config.toml
dataset = "regions of photos with short descriptions (Visual Genome)"
image_size = 32
horizontal_flip = true
activation = "gelu"
fused_qkv = true
qk_norm = true
moe_every = 1
muon_scale = "match_rms_adamw"
grad_clip = 0.5
Rows from block 9 of a small self-supervised image encoder, named by matrix and row number. Rows with one number within an expert belong to one neuron, the router's apart. Each number is 50 + 12 x the weight over its row's rms, rounded and kept within 0 to 99. All counts start at 0.
Before each expert's rows are labels from the 100 images, of 14976, where the router gives the expert most weight on average: "patch colour" is the nearest of a few named colours to the mean colour under the peak. Only what is clearly more common there than usual is listed. The data: regions of photos with short descriptions (Visual Genome). In brackets: how many of the 100.
# router: router (model.blocks.9.mlp.router.weight, 16x192, trained with AdamW), inputs 96-191
# up: expert up (model.blocks.9.mlp.up, 16x48x192), inputs 96-191
# down: expert down (model.blocks.9.mlp.down, 16x192x48, transposed), outputs 96-191

# expert 12
patch colour: white (31)
router.12:59 51 34 40 56 34 70 39 65 64 28 72 49 48 60 52 64 57 57 42 57 58 52 30 60 49 49 62 45 33 63 52 41 65 43 64 45 63 25 51 50 58 53 59 68 50 51 68 35 44 64 33 48 45 30 40 41 43 49 39 41 51 35 47 41 55 43 44 47 71 58 48 48 49 33 63 64 71 36 57 51 51 54 72 58 33 50 52 21 43 60 40 53 68 78 69
up.0:52 40 47 34 43 64 44 49 69 28 80 68 49 44 43 49 47 46 49 40 44 56 42 39 27 44 27 40 47 57 31 31 62 54 70 47 40 64 53 52 57 68 75 52 52 55 43 42 41 33 53 46 49 58 52 54 47 58 62 58 72 31 51 68 62 21 42 59 52 43 44 38 51 41 42 55 47 41 40 38 29 51 55 49 52 71 60 31 46 42 50 44 64 41 39 86
down.0:55 39 47 69 51 30 61 48 49 56 56 61 69 45 71 42 67 39 58 56 56 43 48 20 48 43 47 55 38 65 61 57 50 52 58 60 63 49 42 57 53 49 15 27 49 53 49 52 52 61 48 64 67 38 28 47 44 50 34 42 49 46 32 55 62 57 37 46 50 56 64 53 37 50 63 64 51 61 64 60 44 42 43 47 53 79 27 68 56 33 30 50 36 41 52 63
up.1:47 38 67 33 57 47 67 57 45 44 59 47 37 50 35 50 44 54 24 48 65 61 56 69 51 38 46 50 57 50 57 56 51 44 37 66 54 62 79 36 41 43 46 42 40 35 43 49 41 47 46 27 60 58 42 47 60 65 32 67 68 53 54 59 39 56 76 57 62 65 57 40 59 74 40 56 16 52 53 59 63 73 53 52 45 38 46 44 51 46 69 44 45 55 38 52
down.1:50 66 42 35 51 25 59 46 63 42 38 60 76 57 45 55 56 27 65 52 64 64 67 60 52 46 25 40 39 63 65 49 52 64 56 38 64 36 44 51 56 56 72 46 56 57 40 58 50 39 53 36 27 50 64 66 46 33 41 27 40 41 49 30 47 36 59 55 43 72 44 47 31 49 80 59 50 41 42 28 56 46 50 41 54 45 45 44 57 60 49 55 48 56 56 43
up.2:48 31 27 43 66 62 63 50 40 46 39 63 51 56 70 57 61 46 47 40 62 55 41 44 48 26 66 69 50 54 66 33 53 50 50 57 64 41 45 62 52 45 52 56 29 45 54 70 40 59 59 29 38 32 37 44 57 51 38 39 44 51 34 57 47 63 44 33 73 66 68 48 51 73 51 44 37 30 44 78 65 66 60 69 65 51 43 53 43 44 46 67 36 62 49 36
down.2:60 67 58 52 47 56 64 42 46 21 55 53 75 50 52 52 59 52 50 38 56 53 45 42 40 34 50 40 41 69 60 53 31 37 66 36 61 16 44 33 59 74 59 64 65 54 54 61 50 64 48 50 37 33 59 55 43 40 49 43 63 72 53 29 45 42 63 20 36 65 36 54 52 43 50 51 52 34 51 41 65 36 41 65 60 29 51 53 54 67 44 57 62 48 61 29
up.3:46 35 58 56 47 55 35 39 53 36 53 40 49 31 47 49 59 41 25 23 60 60 47 50 41 61 59 56 47 41 69 32 52 33 32 35 56 23 45 65 57 52 34 52 55 46 71 57 62 58 66 36 54 57 57 52 35 71 54 60 38 83 58 63 23 49 47 41 43 54 61 50 63 27 47 51 55 63 63 66 30 61 78 49 46 59 43 51 68 39 54 72 66 61 44 70
down.3:65 48 52 62 28 51 42 84 61 40 55 48 54 42 22 57 36 58 52 44 48 45 38 38 41 64 80 56 47 68 46 52 24 45 34 44 30 33 59 56 33 47 70 39 43 51 53 51 46 63 38 45 55 63 40 40 57 43 48 55 37 63 53 44 59 49 45 35 42 47 36 51 79 61 37 50 36 31 46 53 59 42 65 45 58 56 69 52 57 37 48 65 39 43 62 51
up.4:61 57 68 31 56 50 40 42 37 40 57 60 39 39 39 42 35 38 42 36 51 29 66 60 48 42 60 46 45 51 57 70 74 43 51 47 45 33 52 34 44 56 50 38 66 52 37 71 43 47 53 23 64 37 53 60 32 44 46 68 69 55 50 61 54 34 40 55 55 52 55 28 25 23 33 45 49 52 53 26 65 51 57 47 57 59 53 56 40 44 87 39 79 38 42 58
down.4:66 54 64 56 71 58 45 46 28 43 60 47 73 55 24 59 44 53 42 31 60 32 48 81 51 50 76 51 55 56 55 44 22 28 53 53 51 35 45 33 48 67 70 44 60 60 50 55 61 63 57 51 57 58 60 58 53 53 70 48 26 65 40 48 31 61 71 43 44 48 24 27 38 52 47 46 62 47 49 61 64 49 82 46 48 42 47 47 51 50 61 56 62 42 47 52
up.5:38 61 35 46 60 37 52 36 30 70 22 44 62 56 54 64 55 37 51 37 36 60 57 75 41 31 45 56 38 55 48 50 37 72 48 68 33 40 60 40 52 58 67 57 32 71 20 61 42 57 56 57 65 43 56 26 49 53 43 42 49 43 44 54 36 41 62 51 45 70 66 58 47 48 58 56 44 48 59 60 42 52 64 43 30 52 54 41 70 76 59 41 44 42 55 60
down.5:44 74 47 37 44 63 66 53 52 52 72 43 58 44 52 55 61 23 45 44 50 60 46 47 47 59 32 46 35 61 46 47 58 47 49 47 63 70 53 31 69 60 30 38 41 49 46 52 56 43 58 45 53 51 48 37 53 67 36 12 59 22 59 58 41 35 45 26 62 40 46 67 51 34 52 62 42 38 43 52 46 46 54 70 34 63 42 42 75 52 39 57 70 65 61 57
up.6:38 40 71 52 49 54 37 54 41 74 49 51 48 47 55 73 65 54 30 54 49 39 55 66 55 49 55 45 44 37 38 52 59 39 58 41 37 61 32 58 80 67 50 36 38 45 66 59 58 32 52 44 68 39 29 60 36 40 58 23 45 40 53 79 23 47 61 36 62 57 23 64 41 49 42 52 72 43 64 43 40 60 50 57 64 35 54 53 61 50 48 71 53 20 65 50
down.6:58 54 39 58 44 46 85 50 58 52 42 24 32 57 53 49 49 65 48 63 44 45 58 34 55 48 45 40 62 64 65 49 35 56 52 65 34 53 53 45 61 49 56 70 59 40 68 57 62 49 33 44 48 57 56 28 56 43 34 67 50 37 44 42 75 59 43 42 45 48 44 47 61 43 46 37 33 57 40 49 45 28 36 51 30 56 58 72 39 53 40 52 44 66 63 41
up.7:69 48 50 42 61 55 56 70 62 59 41 71 60 55 47 36 39 59 47 45 43 33 47 65 46 54 20 48 54 26 48 68 37 49 73 52 61 63 45 34 64 50 61 57 65 37 41 65 45 34 58 46 52 47 38 47 28 53 50 39 48 44 38 45 71 52 60 75 50 65 51 40 57 63 42 59 35 51 52 45 38 45 56 63 47 36 22 54 41 37 57 36 57 74 55 51
down.7:61 54 49 32 51 47 37 76 54 43 58 60 30 58 48 44 28 46 64 63 63 76 32 42 52 53 61 44 33 62 48 33 52 65 64 44 58 55 54 69 62 46 81 46 39 47 36 46 66 57 38 49 42 33 51 46 38 60 38 56 67 57 66 47 31 45 33 74 24 52 43 49 50 48 56 50 74 43 40 45 45 58 38 68 40 47 41 29 43 29 45 54 37 32 43 41

# expert 5
patch colour: black (79)
router.5:32 68 28 39 50 57 49 43 49 29 42 45 68 69 61 43 40 51 43 53 46 56 54 45 33 60 52 46 65 64 47 43 28 55 39 38 49 27 65 60 49 55 71 50 30 56 52 45 44 75 72 54 52 46 52 37 39 58 47 71 66 24 36 63 36 56 78 49 46 45 45 66 56 43 59 68 69 62 60 44 50 65 25 58 38 48 68 55 61 48 37 59 93 49 47 46
up.0:62 46 71 50 36 44 62 31 56 46 43 47 41 56 20 42 30 54 58 34 57 54 48 58 51 38 31 63 55 73 65 58 68 51 56 76 77 74 34 48 49 51 33 42 64 56 42 40 56 60 54 52 39 67 44 51 58 50 62 39 48 42 57 25 59 33 64 66 58 73 56 31 45 64 53 38 54 39 48 48 48 65 58 50 51 54 59 40 52 58 39 48 44 64 61 43
down.0:43 54 47 53 61 57 48 40 36 45 38 51 44 70 46 57 37 47 61 52 72 54 50 36 32 42 32 52 52 57 54 43 48 31 47 47 63 53 50 43 46 56 51 56 53 57 64 57 62 48 50 63 44 12 47 60 38 41 66 54 62 67 38 53 67 46 58 40 64 36 35 50 34 71 50 23 58 38 34 21 56 54 58 63 52 57 64 64 28 84 51 51 60 66 54 43
up.1:40 53 61 49 45 68 50 48 49 30 78 53 67 54 43 57 52 55 53 65 51 52 32 38 57 51 53 41 50 50 23 53 55 57 40 66 62 55 40 49 57 49 32 63 48 70 40 59 72 52 41 64 43 46 34 55 59 37 51 43 52 46 61 39 62 38 25 37 60 49 47 50 33 41 52 29 52 47 42 34 49 52 25 52 58 50 47 48 33 73 53 14 24 25 51 44
down.1:38 57 47 43 64 61 40 53 46 29 55 55 39 43 40 53 45 33 54 37 47 46 48 60 71 65 25 70 40 56 49 46 47 37 66 61 70 40 42 45 52 40 41 63 29 48 27 50 57 41 50 65 65 48 62 55 41 54 30 53 26 74 63 53 68 46 41 48 42 43 56 41 46 41 56 29 49 27 57 58 45 52 44 58 46 34 56 56 56 71 70 36 57 57 63 64
up.2:46 42 59 57 46 59 42 49 49 72 54 39 58 35 36 68 41 67 46 43 56 46 41 49 47 42 54 52 60 51 58 55 81 71 55 61 56 73 26 62 31 46 43 32 65 74 73 50 48 31 48 63 47 62 57 47 70 56 67 30 42 31 51 30 48 45 52 69 39 66 57 66 31 42 44 34 53 59 54 69 57 45 43 46 36 51 47 50 43 43 70 64 35 25 50 87
down.2:53 35 46 37 41 57 68 66 52 44 47 44 54 75 32 46 35 51 73 61 54 42 24 34 46 43 47 64 44 17 44 66 65 59 51 59 52 77 31 24 49 48 53 56 74 46 61 58 60 34 43 63 61 52 46 38 51 52 60 57 63 67 50 47 48 45 40 61 56 60 42 76 62 65 24 42 57 68 59 54 43 51 63 27 46 41 44 62 48 34 47 47 51 51 57 55
up.3:55 47 29 40 56 26 56 46 58 38 33 47 54 73 33 42 57 53 64 39 56 72 45 75 48 49 66 35 40 69 71 67 45 74 49 30 49 36 42 43 50 52 49 48 48 26 54 42 63 64 38 33 58 39 46 47 49 47 25 54 53 55 51 44 65 61 49 54 39 50 62 52 46 40 47 59 56 61 54 45 38 33 47 44 51 26 52 55 29 44 56 55 49 42 63 61
down.3:49 51 47 61 57 54 55 32 61 31 62 32 39 49 56 61 41 68 35 69 35 27 65 64 54 60 55 53 44 26 57 64 44 24 67 48 44 57 33 52 60 58 64 38 43 57 32 44 51 38 34 56 42 43 69 65 57 53 38 61 48 12 45 67 45 51 65 40 38 52 58 53 52 55 41 33 31 48 33 58 48 65 55 63 46 55 48 42 48 40 37 51 52 47 42 59
up.4:34 26 42 58 66 73 33 62 50 57 59 65 35 55 37 33 49 67 52 50 39 41 57 53 44 45 55 48 51 40 32 69 44 35 55 33 50 50 35 48 49 60 54 65 53 45 47 35 55 42 51 41 49 57 68 64 53 37 49 60 77 38 37 56 69 41 48 61 53 37 32 41 59 67 62 59 55 31 43 32 37 60 71 64 42 52 44 40 48 52 47 56 49 44 57 44
down.4:52 49 37 33 51 22 60 30 36 27 36 61 42 48 47 39 43 70 45 49 66 65 21 74 46 40 62 62 42 56 45 38 47 63 53 62 62 22 57 45 52 31 49 43 48 36 46 68 63 38 59 56 46 45 59 40 61 44 53 61 45 58 32 68 47 54 67 49 48 67 60 54 35 59 58 49 42 58 59 48 49 36 48 41 46 38 56 16 46 75 60 52 50 35 52 36
up.5:36 43 73 77 52 42 43 37 61 52 58 27 42 54 48 45 54 68 41 59 44 40 59 56 42 49 71 36 50 26 20 46 40 38 34 58 68 33 56 43 69 56 63 47 49 43 55 37 42 43 62 61 58 36 49 51 52 37 48 57 59 45 64 49 44 35 44 36 41 53 54 35 59 52 66 37 67 72 60 40 50 42 44 55 50 61 54 39 46 72 50 46 64 45 68 48
down.5:49 42 39 50 59 44 68 57 49 79 57 71 41 77 41 53 48 39 50 57 56 67 68 61 59 28 48 68 41 55 50 60 58 60 56 55 61 32 58 54 47 52 55 43 51 38 39 27 36 72 50 25 44 51 61 56 61 62 57 55 60 49 59 45 61 55 40 38 54 59 45 66 56 63 47 54 36 54 45 44 49 75 64 25 35 20 58 48 46 47 44 55 45 62 40 63
up.6:35 41 64 62 50 25 68 61 39 51 47 40 59 64 41 43 52 53 47 44 40 64 68 72 44 34 26 60 50 51 66 58 66 61 72 65 55 55 58 36 59 62 63 67 47 46 40 34 63 37 41 57 49 46 62 54 54 47 39 36 40 40 39 27 54 40 60 55 38 44 44 51 55 52 65 56 43 43 39 42 59 37 39 38 33 36 46 62 54 51 41 55 22 57 51 33
down.6:60 66 38 53 46 46 60 53 57 32 57 44 58 43 63 73 64 58 48 30 25 27 49 49 34 55 26 27 66 56 60 31 42 48 54 48 62 44 58 50 52 57 58 52 45 50 81 43 69 61 43 68 58 47 40 68 55 33 39 28 22 59 42 41 54 34 60 54 52 67 58 56 51 64 44 44 48 63 39 60 42 64 60 63 65 46 28 57 56 53 46 48 63 39 76 49
up.7:54 71 51 49 74 30 58 59 66 44 54 63 80 46 48 50 55 57 52 41 39 54 59 63 46 35 60 37 57 66 70 62 60 60 49 58 42 35 53 55 68 63 72 62 72 44 35 55 43 52 34 26 57 54 53 45 31 51 30 54 44 41 68 47 52 50 45 30 35 51 67 41 64 64 48 63 53 61 61 42 37 53 69 31 39 30 49 62 55 18 62 49 54 48 55 57
down.7:40 41 56 47 38 55 63 41 60 67 52 45 50 64 54 48 31 63 43 52 33 34 32 60 60 69 52 49 26 44 36 58 67 46 54 39 73 61 48 65 57 51 48 44 64 46 72 51 47 48 55 55 38 39 43 63 58 45 59 44 46 45 69 62 49 41 62 58 59 73 41 56 34 60 36 36 20 55 47 72 63 75 46 58 67 56 39 25 44 63 30 31 51 47 47 33

# expert 1
patch colour: grey (62)
router.1:50 57 60 51 30 50 50 49 57 49 48 54 50 55 40 37 66 59 33 65 46 42 37 55 32 65 37 31 77 46 69 40 36 45 43 64 21 66 61 65 49 52 61 43 51 48 66 36 54 33 51 48 43 63 55 52 59 37 44 67 47 31 55 50 35 55 57 52 57 32 34 52 46 28 40 71 47 43 46 55 46 40 67 72 49 54 65 69 59 42 54 42 72 65 51 40
up.0:43 74 44 61 34 60 36 28 38 61 62 42 58 36 52 38 49 44 71 54 50 47 65 42 47 54 57 60 46 51 26 54 74 42 44 41 43 54 58 50 68 53 41 51 33 56 29 33 48 48 63 57 31 51 80 68 36 67 62 56 53 27 59 54 66 50 63 56 47 43 38 55 33 53 54 28 42 54 50 15 40 46 57 41 55 42 56 42 43 55 43 37 48 43 27 35
down.0:62 32 66 35 62 62 56 35 54 35 51 43 62 54 27 69 46 51 36 48 46 43 36 60 54 55 37 58 51 64 33 85 46 42 57 57 48 49 47 38 37 38 75 52 48 54 54 63 28 68 49 47 58 68 64 66 29 45 43 46 50 45 61 31 45 63 70 40 76 56 52 34 40 30 53 32 43 16 54 57 46 32 66 60 52 61 63 66 68 52 50 53 65 39 47 45
up.1:44 56 47 53 37 58 32 64 70 36 55 25 60 66 48 52 45 60 52 38 47 44 62 37 62 58 39 44 81 56 74 52 63 53 43 68 62 61 31 46 49 41 60 65 40 55 24 47 57 34 46 51 53 51 36 49 55 47 38 49 38 51 57 24 75 50 48 30 50 52 45 31 58 51 52 40 40 28 46 41 52 59 47 56 85 53 31 65 51 40 32 34 47 31 60 32
down.1:54 45 48 32 50 49 61 36 52 48 64 47 56 48 51 57 43 39 59 54 73 40 45 43 62 30 55 76 42 54 33 73 73 36 37 57 51 53 50 47 56 48 54 54 49 72 55 51 60 62 59 73 52 55 51 33 50 44 50 42 65 44 43 61 42 62 40 35 73 52 46 43 32 48 26 32 45 62 60 43 52 44 35 60 41 40 73 45 30 73 78 43 74 25 58 69
up.2:62 54 55 53 47 50 36 51 73 66 61 65 56 51 42 56 52 38 44 28 43 38 27 51 32 53 44 59 35 53 59 36 52 35 50 33 64 56 43 65 42 57 52 43 53 58 67 49 53 40 69 44 45 34 35 64 45 71 86 19 55 70 56 60 66 38 62 53 45 52 58 37 45 57 60 33 48 52 48 53 61 44 45 61 66 56 33 36 60 44 51 37 56 53 62 53
down.2:49 56 58 51 49 55 48 49 38 37 49 49 59 21 56 33 44 48 52 38 63 48 43 50 59 59 59 44 70 39 55 27 43 47 61 32 56 48 53 44 41 64 40 61 50 57 46 61 52 29 54 62 45 33 46 61 42 63 43 36 42 41 48 71 66 44 24 72 46 70 38 32 17 24 50 45 44 43 58 53 49 46 39 51 55 52 31 31 43 60 58 66 42 37 35 53
up.3:57 43 63 47 49 52 73 44 51 37 38 63 47 53 34 58 42 73 44 52 52 30 47 42 48 39 42 66 44 65 54 67 49 47 64 24 75 43 39 28 77 63 49 47 42 57 49 49 60 60 58 49 55 42 38 64 57 44 48 62 48 54 63 48 47 40 49 67 39 69 68 45 53 48 38 40 37 35 40 39 72 49 56 69 55 51 52 45 65 21 46 59 49 61 54 38
down.3:53 64 47 52 66 42 47 73 62 50 59 43 44 59 55 40 36 51 39 42 53 50 34 53 49 48 46 38 43 41 42 51 57 27 56 23 52 64 54 38 38 55 53 60 52 50 64 31 51 51 56 45 49 55 50 35 44 64 42 40 66 63 41 46 43 61 51 55 48 47 59 50 59 64 29 37 18 69 57 35 64 52 56 45 75 40 63 44 55 39 41 54 35 63 42 69
up.4:35 57 43 43 47 42 62 65 69 37 51 37 40 50 34 32 26 51 45 44 52 45 48 40 56 42 32 52 54 37 45 52 50 36 27 64 48 55 38 47 39 32 68 59 57 46 64 62 52 55 38 37 43 62 39 74 58 43 47 58 53 58 51 56 52 57 47 44 56 41 61 38 69 62 20 65 22 65 57 50 35 68 77 45 63 52 56 60 55 28 56 33 61 56 69 62
down.4:57 43 54 50 52 52 35 50 67 43 61 72 50 38 58 36 64 48 57 50 35 48 47 75 41 49 63 47 61 60 58 50 65 74 30 50 47 14 54 61 61 36 53 38 53 25 62 43 65 74 68 33 58 52 28 37 65 59 40 51 54 48 58 38 59 27 29 46 58 37 62 68 32 52 50 63 44 51 40 62 58 48 41 56 30 56 53 46 44 29 46 71 54 38 53 56
up.5:61 38 54 38 42 52 73 56 54 54 49 56 67 67 35 56 32 36 49 29 51 50 70 43 51 45 61 47 57 63 43 49 58 79 43 47 62 43 47 43 67 68 53 49 26 34 36 82 45 50 50 35 54 46 60 70 41 35 42 36 54 53 67 64 35 48 62 56 22 36 79 50 53 24 68 46 50 55 41 45 56 43 35 52 49 50 22 41 71 51 57 57 52 48 55 54
down.5:55 65 61 41 62 65 34 57 51 39 39 77 29 36 71 35 52 36 49 56 47 61 48 59 56 52 43 70 61 69 75 64 49 47 59 23 68 56 53 45 31 35 44 72 56 60 49 66 64 44 62 42 60 44 46 51 33 34 50 42 80 86 67 44 41 69 54 57 53 43 26 50 50 50 59 57 53 46 44 54 36 44 43 53 52 45 41 53 32 55 60 54 54 60 31 56
up.6:67 52 52 48 53 31 55 73 56 41 47 54 75 34 46 41 78 59 45 58 50 60 58 41 66 53 56 55 59 29 59 52 45 49 48 43 39 30 53 40 36 50 46 51 73 61 24 35 52 50 50 55 50 59 54 67 42 48 59 45 42 56 38 25 45 43 50 58 40 51 63 49 54 50 63 57 47 35 54 42 49 37 49 36 45 47 44 66 67 40 60 64 24 54 66 48
down.6:64 43 61 53 56 70 55 31 47 50 39 37 45 53 32 40 46 51 48 50 48 46 47 54 57 39 42 68 61 48 28 56 48 59 55 61 69 57 55 06 64 28 44 55 56 46 49 48 70 57 58 38 54 66 37 66 55 46 83 57 54 70 56 54 45 56 69 48 69 45 28 39 51 54 42 44 44 27 48 57 58 47 47 52 86 60 35 67 49 66 29 51 52 75 43 38
up.7:87 42 79 54 35 59 34 42 65 34 39 35 54 33 47 51 54 45 50 45 46 51 74 49 46 56 50 56 44 48 34 82 61 47 47 38 72 45 70 50 51 35 50 58 53 44 39 61 35 64 33 41 53 48 66 51 36 41 64 55 47 38 66 25 57 27 63 51 58 50 55 50 63 44 36 39 40 57 56 51 25 54 27 76 61 54 54 50 34 64 48 45 33 65 72 50
down.7:45 44 47 56 44 55 43 21 54 64 54 63 61 53 49 64 53 55 54 40 49 50 51 62 69 57 36 51 51 51 42 23 59 44 40 56 66 58 50 48 35 61 48 45 70 52 74 55 50 63 48 75 45 53 53 68 70 51 65 62 48 67 62 64 48 54 35 41 44 53 52 53 35 48 55 26 52 42 54 71 52 34 48 32 56 21 45 27 37 52 51 50 43 12 56 46

# expert 9
patch colour: white (31); pink (30)
router.9:61 53 41 55 51 50 44 65 35 50 50 55 33 39 37 47 30 37 62 53 32 51 22 26 21 60 28 30 59 48 51 37 40 49 55 45 58 69 73 46 64 48 71 48 56 48 50 36 45 43 29 67 36 46 59 48 34 62 57 51 41 41 52 38 59 43 28 65 47 33 36 60 51 29 49 61 63 61 48 59 46 60 57 48 54 46 63 48 49 37 34 46 67 52 42 65
up.0:27 28 38 44 48 53 67 58 49 42 44 55 50 34 65 42 72 62 66 59 54 67 66 41 40 45 66 56 66 45 37 48 35 56 59 46 34 58 39 49 53 44 48 55 45 22 38 49 51 39 61 49 54 36 24 58 34 31 52 31 55 52 43 50 67 52 65 46 65 58 34 54 56 51 51 44 39 34 42 52 40 39 63 65 34 46 62 52 51 58 41 39 54 48 60 50
down.0:31 47 51 45 40 54 62 47 48 60 59 52 40 56 23 44 37 47 57 45 43 28 48 36 59 57 29 48 60 45 70 40 65 46 64 56 62 70 44 41 71 53 29 36 41 78 62 52 54 33 33 43 49 46 60 48 49 31 76 45 39 51 63 35 58 43 24 67 25 57 51 45 58 38 65 39 74 51 62 66 68 54 44 35 41 47 42 56 35 63 54 66 58 65 57 42
up.1:57 54 80 47 41 34 54 49 31 55 43 70 44 51 58 51 50 45 51 62 58 68 68 69 57 47 55 46 37 77 26 49 31 27 21 47 51 88 60 45 50 54 43 61 64 38 35 52 36 69 48 41 48 63 50 43 39 37 42 55 55 43 44 52 57 43 43 50 55 32 58 24 49 52 49 45 54 43 40 49 49 64 62 43 57 40 37 48 31 60 57 68 49 34 58 38
down.1:79 63 36 60 36 54 52 71 30 58 34 39 53 33 54 55 60 31 49 45 37 54 45 45 52 59 55 20 41 41 57 48 41 40 63 42 53 37 63 43 47 41 47 60 43 56 38 47 56 62 54 48 61 54 55 75 44 48 73 43 66 73 66 50 39 58 52 54 41 45 41 43 72 56 44 85 74 20 43 56 57 40 60 46 54 59 38 51 75 25 52 58 40 34 27 38
up.2:52 61 63 34 64 53 48 55 27 67 57 53 40 43 46 57 55 87 33 49 38 56 36 51 44 52 62 34 53 51 49 54 57 55 56 36 58 53 54 61 25 74 52 31 47 48 53 49 47 77 47 42 44 39 46 46 49 57 37 42 45 41 36 43 57 15 40 30 41 61 74 51 57 50 55 65 45 58 49 49 74 51 26 39 50 40 66 46 59 60 75 61 45 32 51 50
down.2:46 43 47 53 52 43 52 33 41 18 51 73 71 38 35 60 47 57 63 40 72 43 49 72 65 38 33 49 50 51 53 42 31 55 64 40 79 28 67 23 61 61 61 78 52 54 33 47 45 53 50 50 47 64 40 57 46 29 67 53 36 67 47 42 41 56 67 56 52 55 36 31 49 59 52 60 44 27 30 38 23 32 65 67 59 39 42 41 29 58 37 50 50 53 87 47
up.3:39 46 55 44 53 43 30 45 68 36 57 69 54 33 62 44 48 53 71 62 42 43 49 40 49 75 58 55 58 48 52 41 38 62 54 44 48 59 39 68 41 45 25 31 71 52 55 53 42 50 61 47 65 40 44 34 44 66 50 40 36 38 40 53 67 60 18 51 59 56 68 58 36 52 38 43 60 74 51 59 27 68 38 55 69 44 36 59 35 47 51 43 55 38 81 70
down.3:75 68 59 33 53 47 44 52 56 46 55 48 65 57 51 54 43 48 41 40 46 68 32 63 55 35 40 58 40 51 51 56 66 63 52 58 31 53 51 65 63 69 55 46 50 46 33 51 50 52 72 34 58 47 45 35 23 70 58 40 56 46 48 64 61 46 62 34 29 66 71 44 64 42 43 42 42 17 57 61 49 52 76 55 39 32 55 59 47 50 51 49 55 34 62 60
up.4:62 55 74 58 55 49 64 37 42 40 80 47 61 42 46 74 39 47 56 55 59 46 70 51 60 55 70 32 40 48 63 60 51 27 46 62 48 28 38 53 53 52 64 39 57 53 28 48 38 70 40 59 47 51 67 41 62 53 42 37 54 46 29 46 73 40 36 51 69 56 57 44 55 55 38 52 29 35 34 59 50 54 40 33 43 59 59 53 57 44 16 43 42 54 47 39
down.4:61 61 34 53 28 61 70 59 73 50 54 52 45 73 83 43 36 57 46 47 57 55 38 28 30 67 51 30 56 51 45 57 57 58 57 49 61 51 59 39 56 62 44 44 66 62 39 48 48 54 42 55 38 45 47 55 51 45 42 32 29 59 40 51 37 46 43 48 36 67 45 70 45 57 51 46 32 57 49 65 53 41 38 60 50 44 42 54 60 54 12 37 36 48 72 59
up.5:53 38 58 48 64 60 27 43 23 42 64 76 72 46 56 29 52 40 56 53 42 53 45 57 50 43 55 42 46 52 24 53 42 36 35 54 55 44 57 61 43 45 51 37 66 57 56 44 39 45 45 42 52 43 48 54 57 45 50 53 58 41 42 55 64 50 35 67 52 42 50 47 33 52 44 51 68 43 50 60 64 64 52 36 61 58 55 21 38 59 73 38 37 62 32 59
down.5:48 43 31 39 57 50 20 51 41 62 41 41 41 82 60 47 52 55 26 57 40 54 61 78 40 42 76 67 43 49 50 60 61 64 37 47 28 51 56 64 34 48 45 56 34 54 68 63 53 76 69 33 63 77 48 63 38 60 50 64 54 27 53 49 34 52 48 42 58 72 40 47 58 65 57 47 49 58 47 30 50 53 38 65 54 30 50 47 48 30 55 56 55 32 50 70
up.6:48 60 49 32 45 52 51 54 60 39 52 50 70 40 55 63 34 46 45 57 45 13 38 24 43 72 54 46 56 23 65 74 31 44 46 38 45 55 40 53 55 51 52 48 58 48 60 79 42 49 37 65 77 51 63 61 26 49 51 51 47 56 46 64 51 58 38 54 59 56 58 45 62 76 62 41 52 47 54 45 42 63 53 60 46 29 28 43 45 07 65 39 36 62 65 41
down.6:37 37 43 38 59 43 63 59 43 63 47 50 37 57 63 60 42 35 54 47 53 58 60 49 51 53 44 59 60 67 56 40 72 44 54 47 58 44 55 58 54 43 80 57 32 56 30 53 51 43 37 71 33 28 59 58 72 61 66 59 51 65 59 58 33 55 48 34 31 56 53 50 55 52 51 53 42 60 55 30 57 44 41 68 17 32 53 53 58 38 78 43 35 45 42 50
up.7:42 39 51 56 40 58 50 77 53 29 50 38 43 60 51 30 62 69 25 54 36 37 16 55 50 36 51 57 50 33 53 51 45 64 62 36 69 46 56 55 67 38 35 60 35 43 76 69 56 54 62 29 54 78 36 46 66 59 53 64 60 58 53 61 35 47 46 56 45 57 37 66 45 38 44 40 38 63 62 75 58 37 30 67 36 50 50 30 32 31 53 54 47 72 63 36
down.7:69 52 56 43 65 49 53 42 64 60 63 58 51 28 73 42 48 35 53 44 61 44 43 41 40 24 44 47 65 52 44 35 51 15 58 66 40 64 53 46 29 39 47 39 47 45 35 52 27 48 59 56 61 56 39 53 29 43 54 40 41 53 28 63 55 34 55 23 57 54 41 50 67 45 49 37 40 56 58 44 51 77 54 41 62 63 41 45 54 47 46 59 67 48 81 60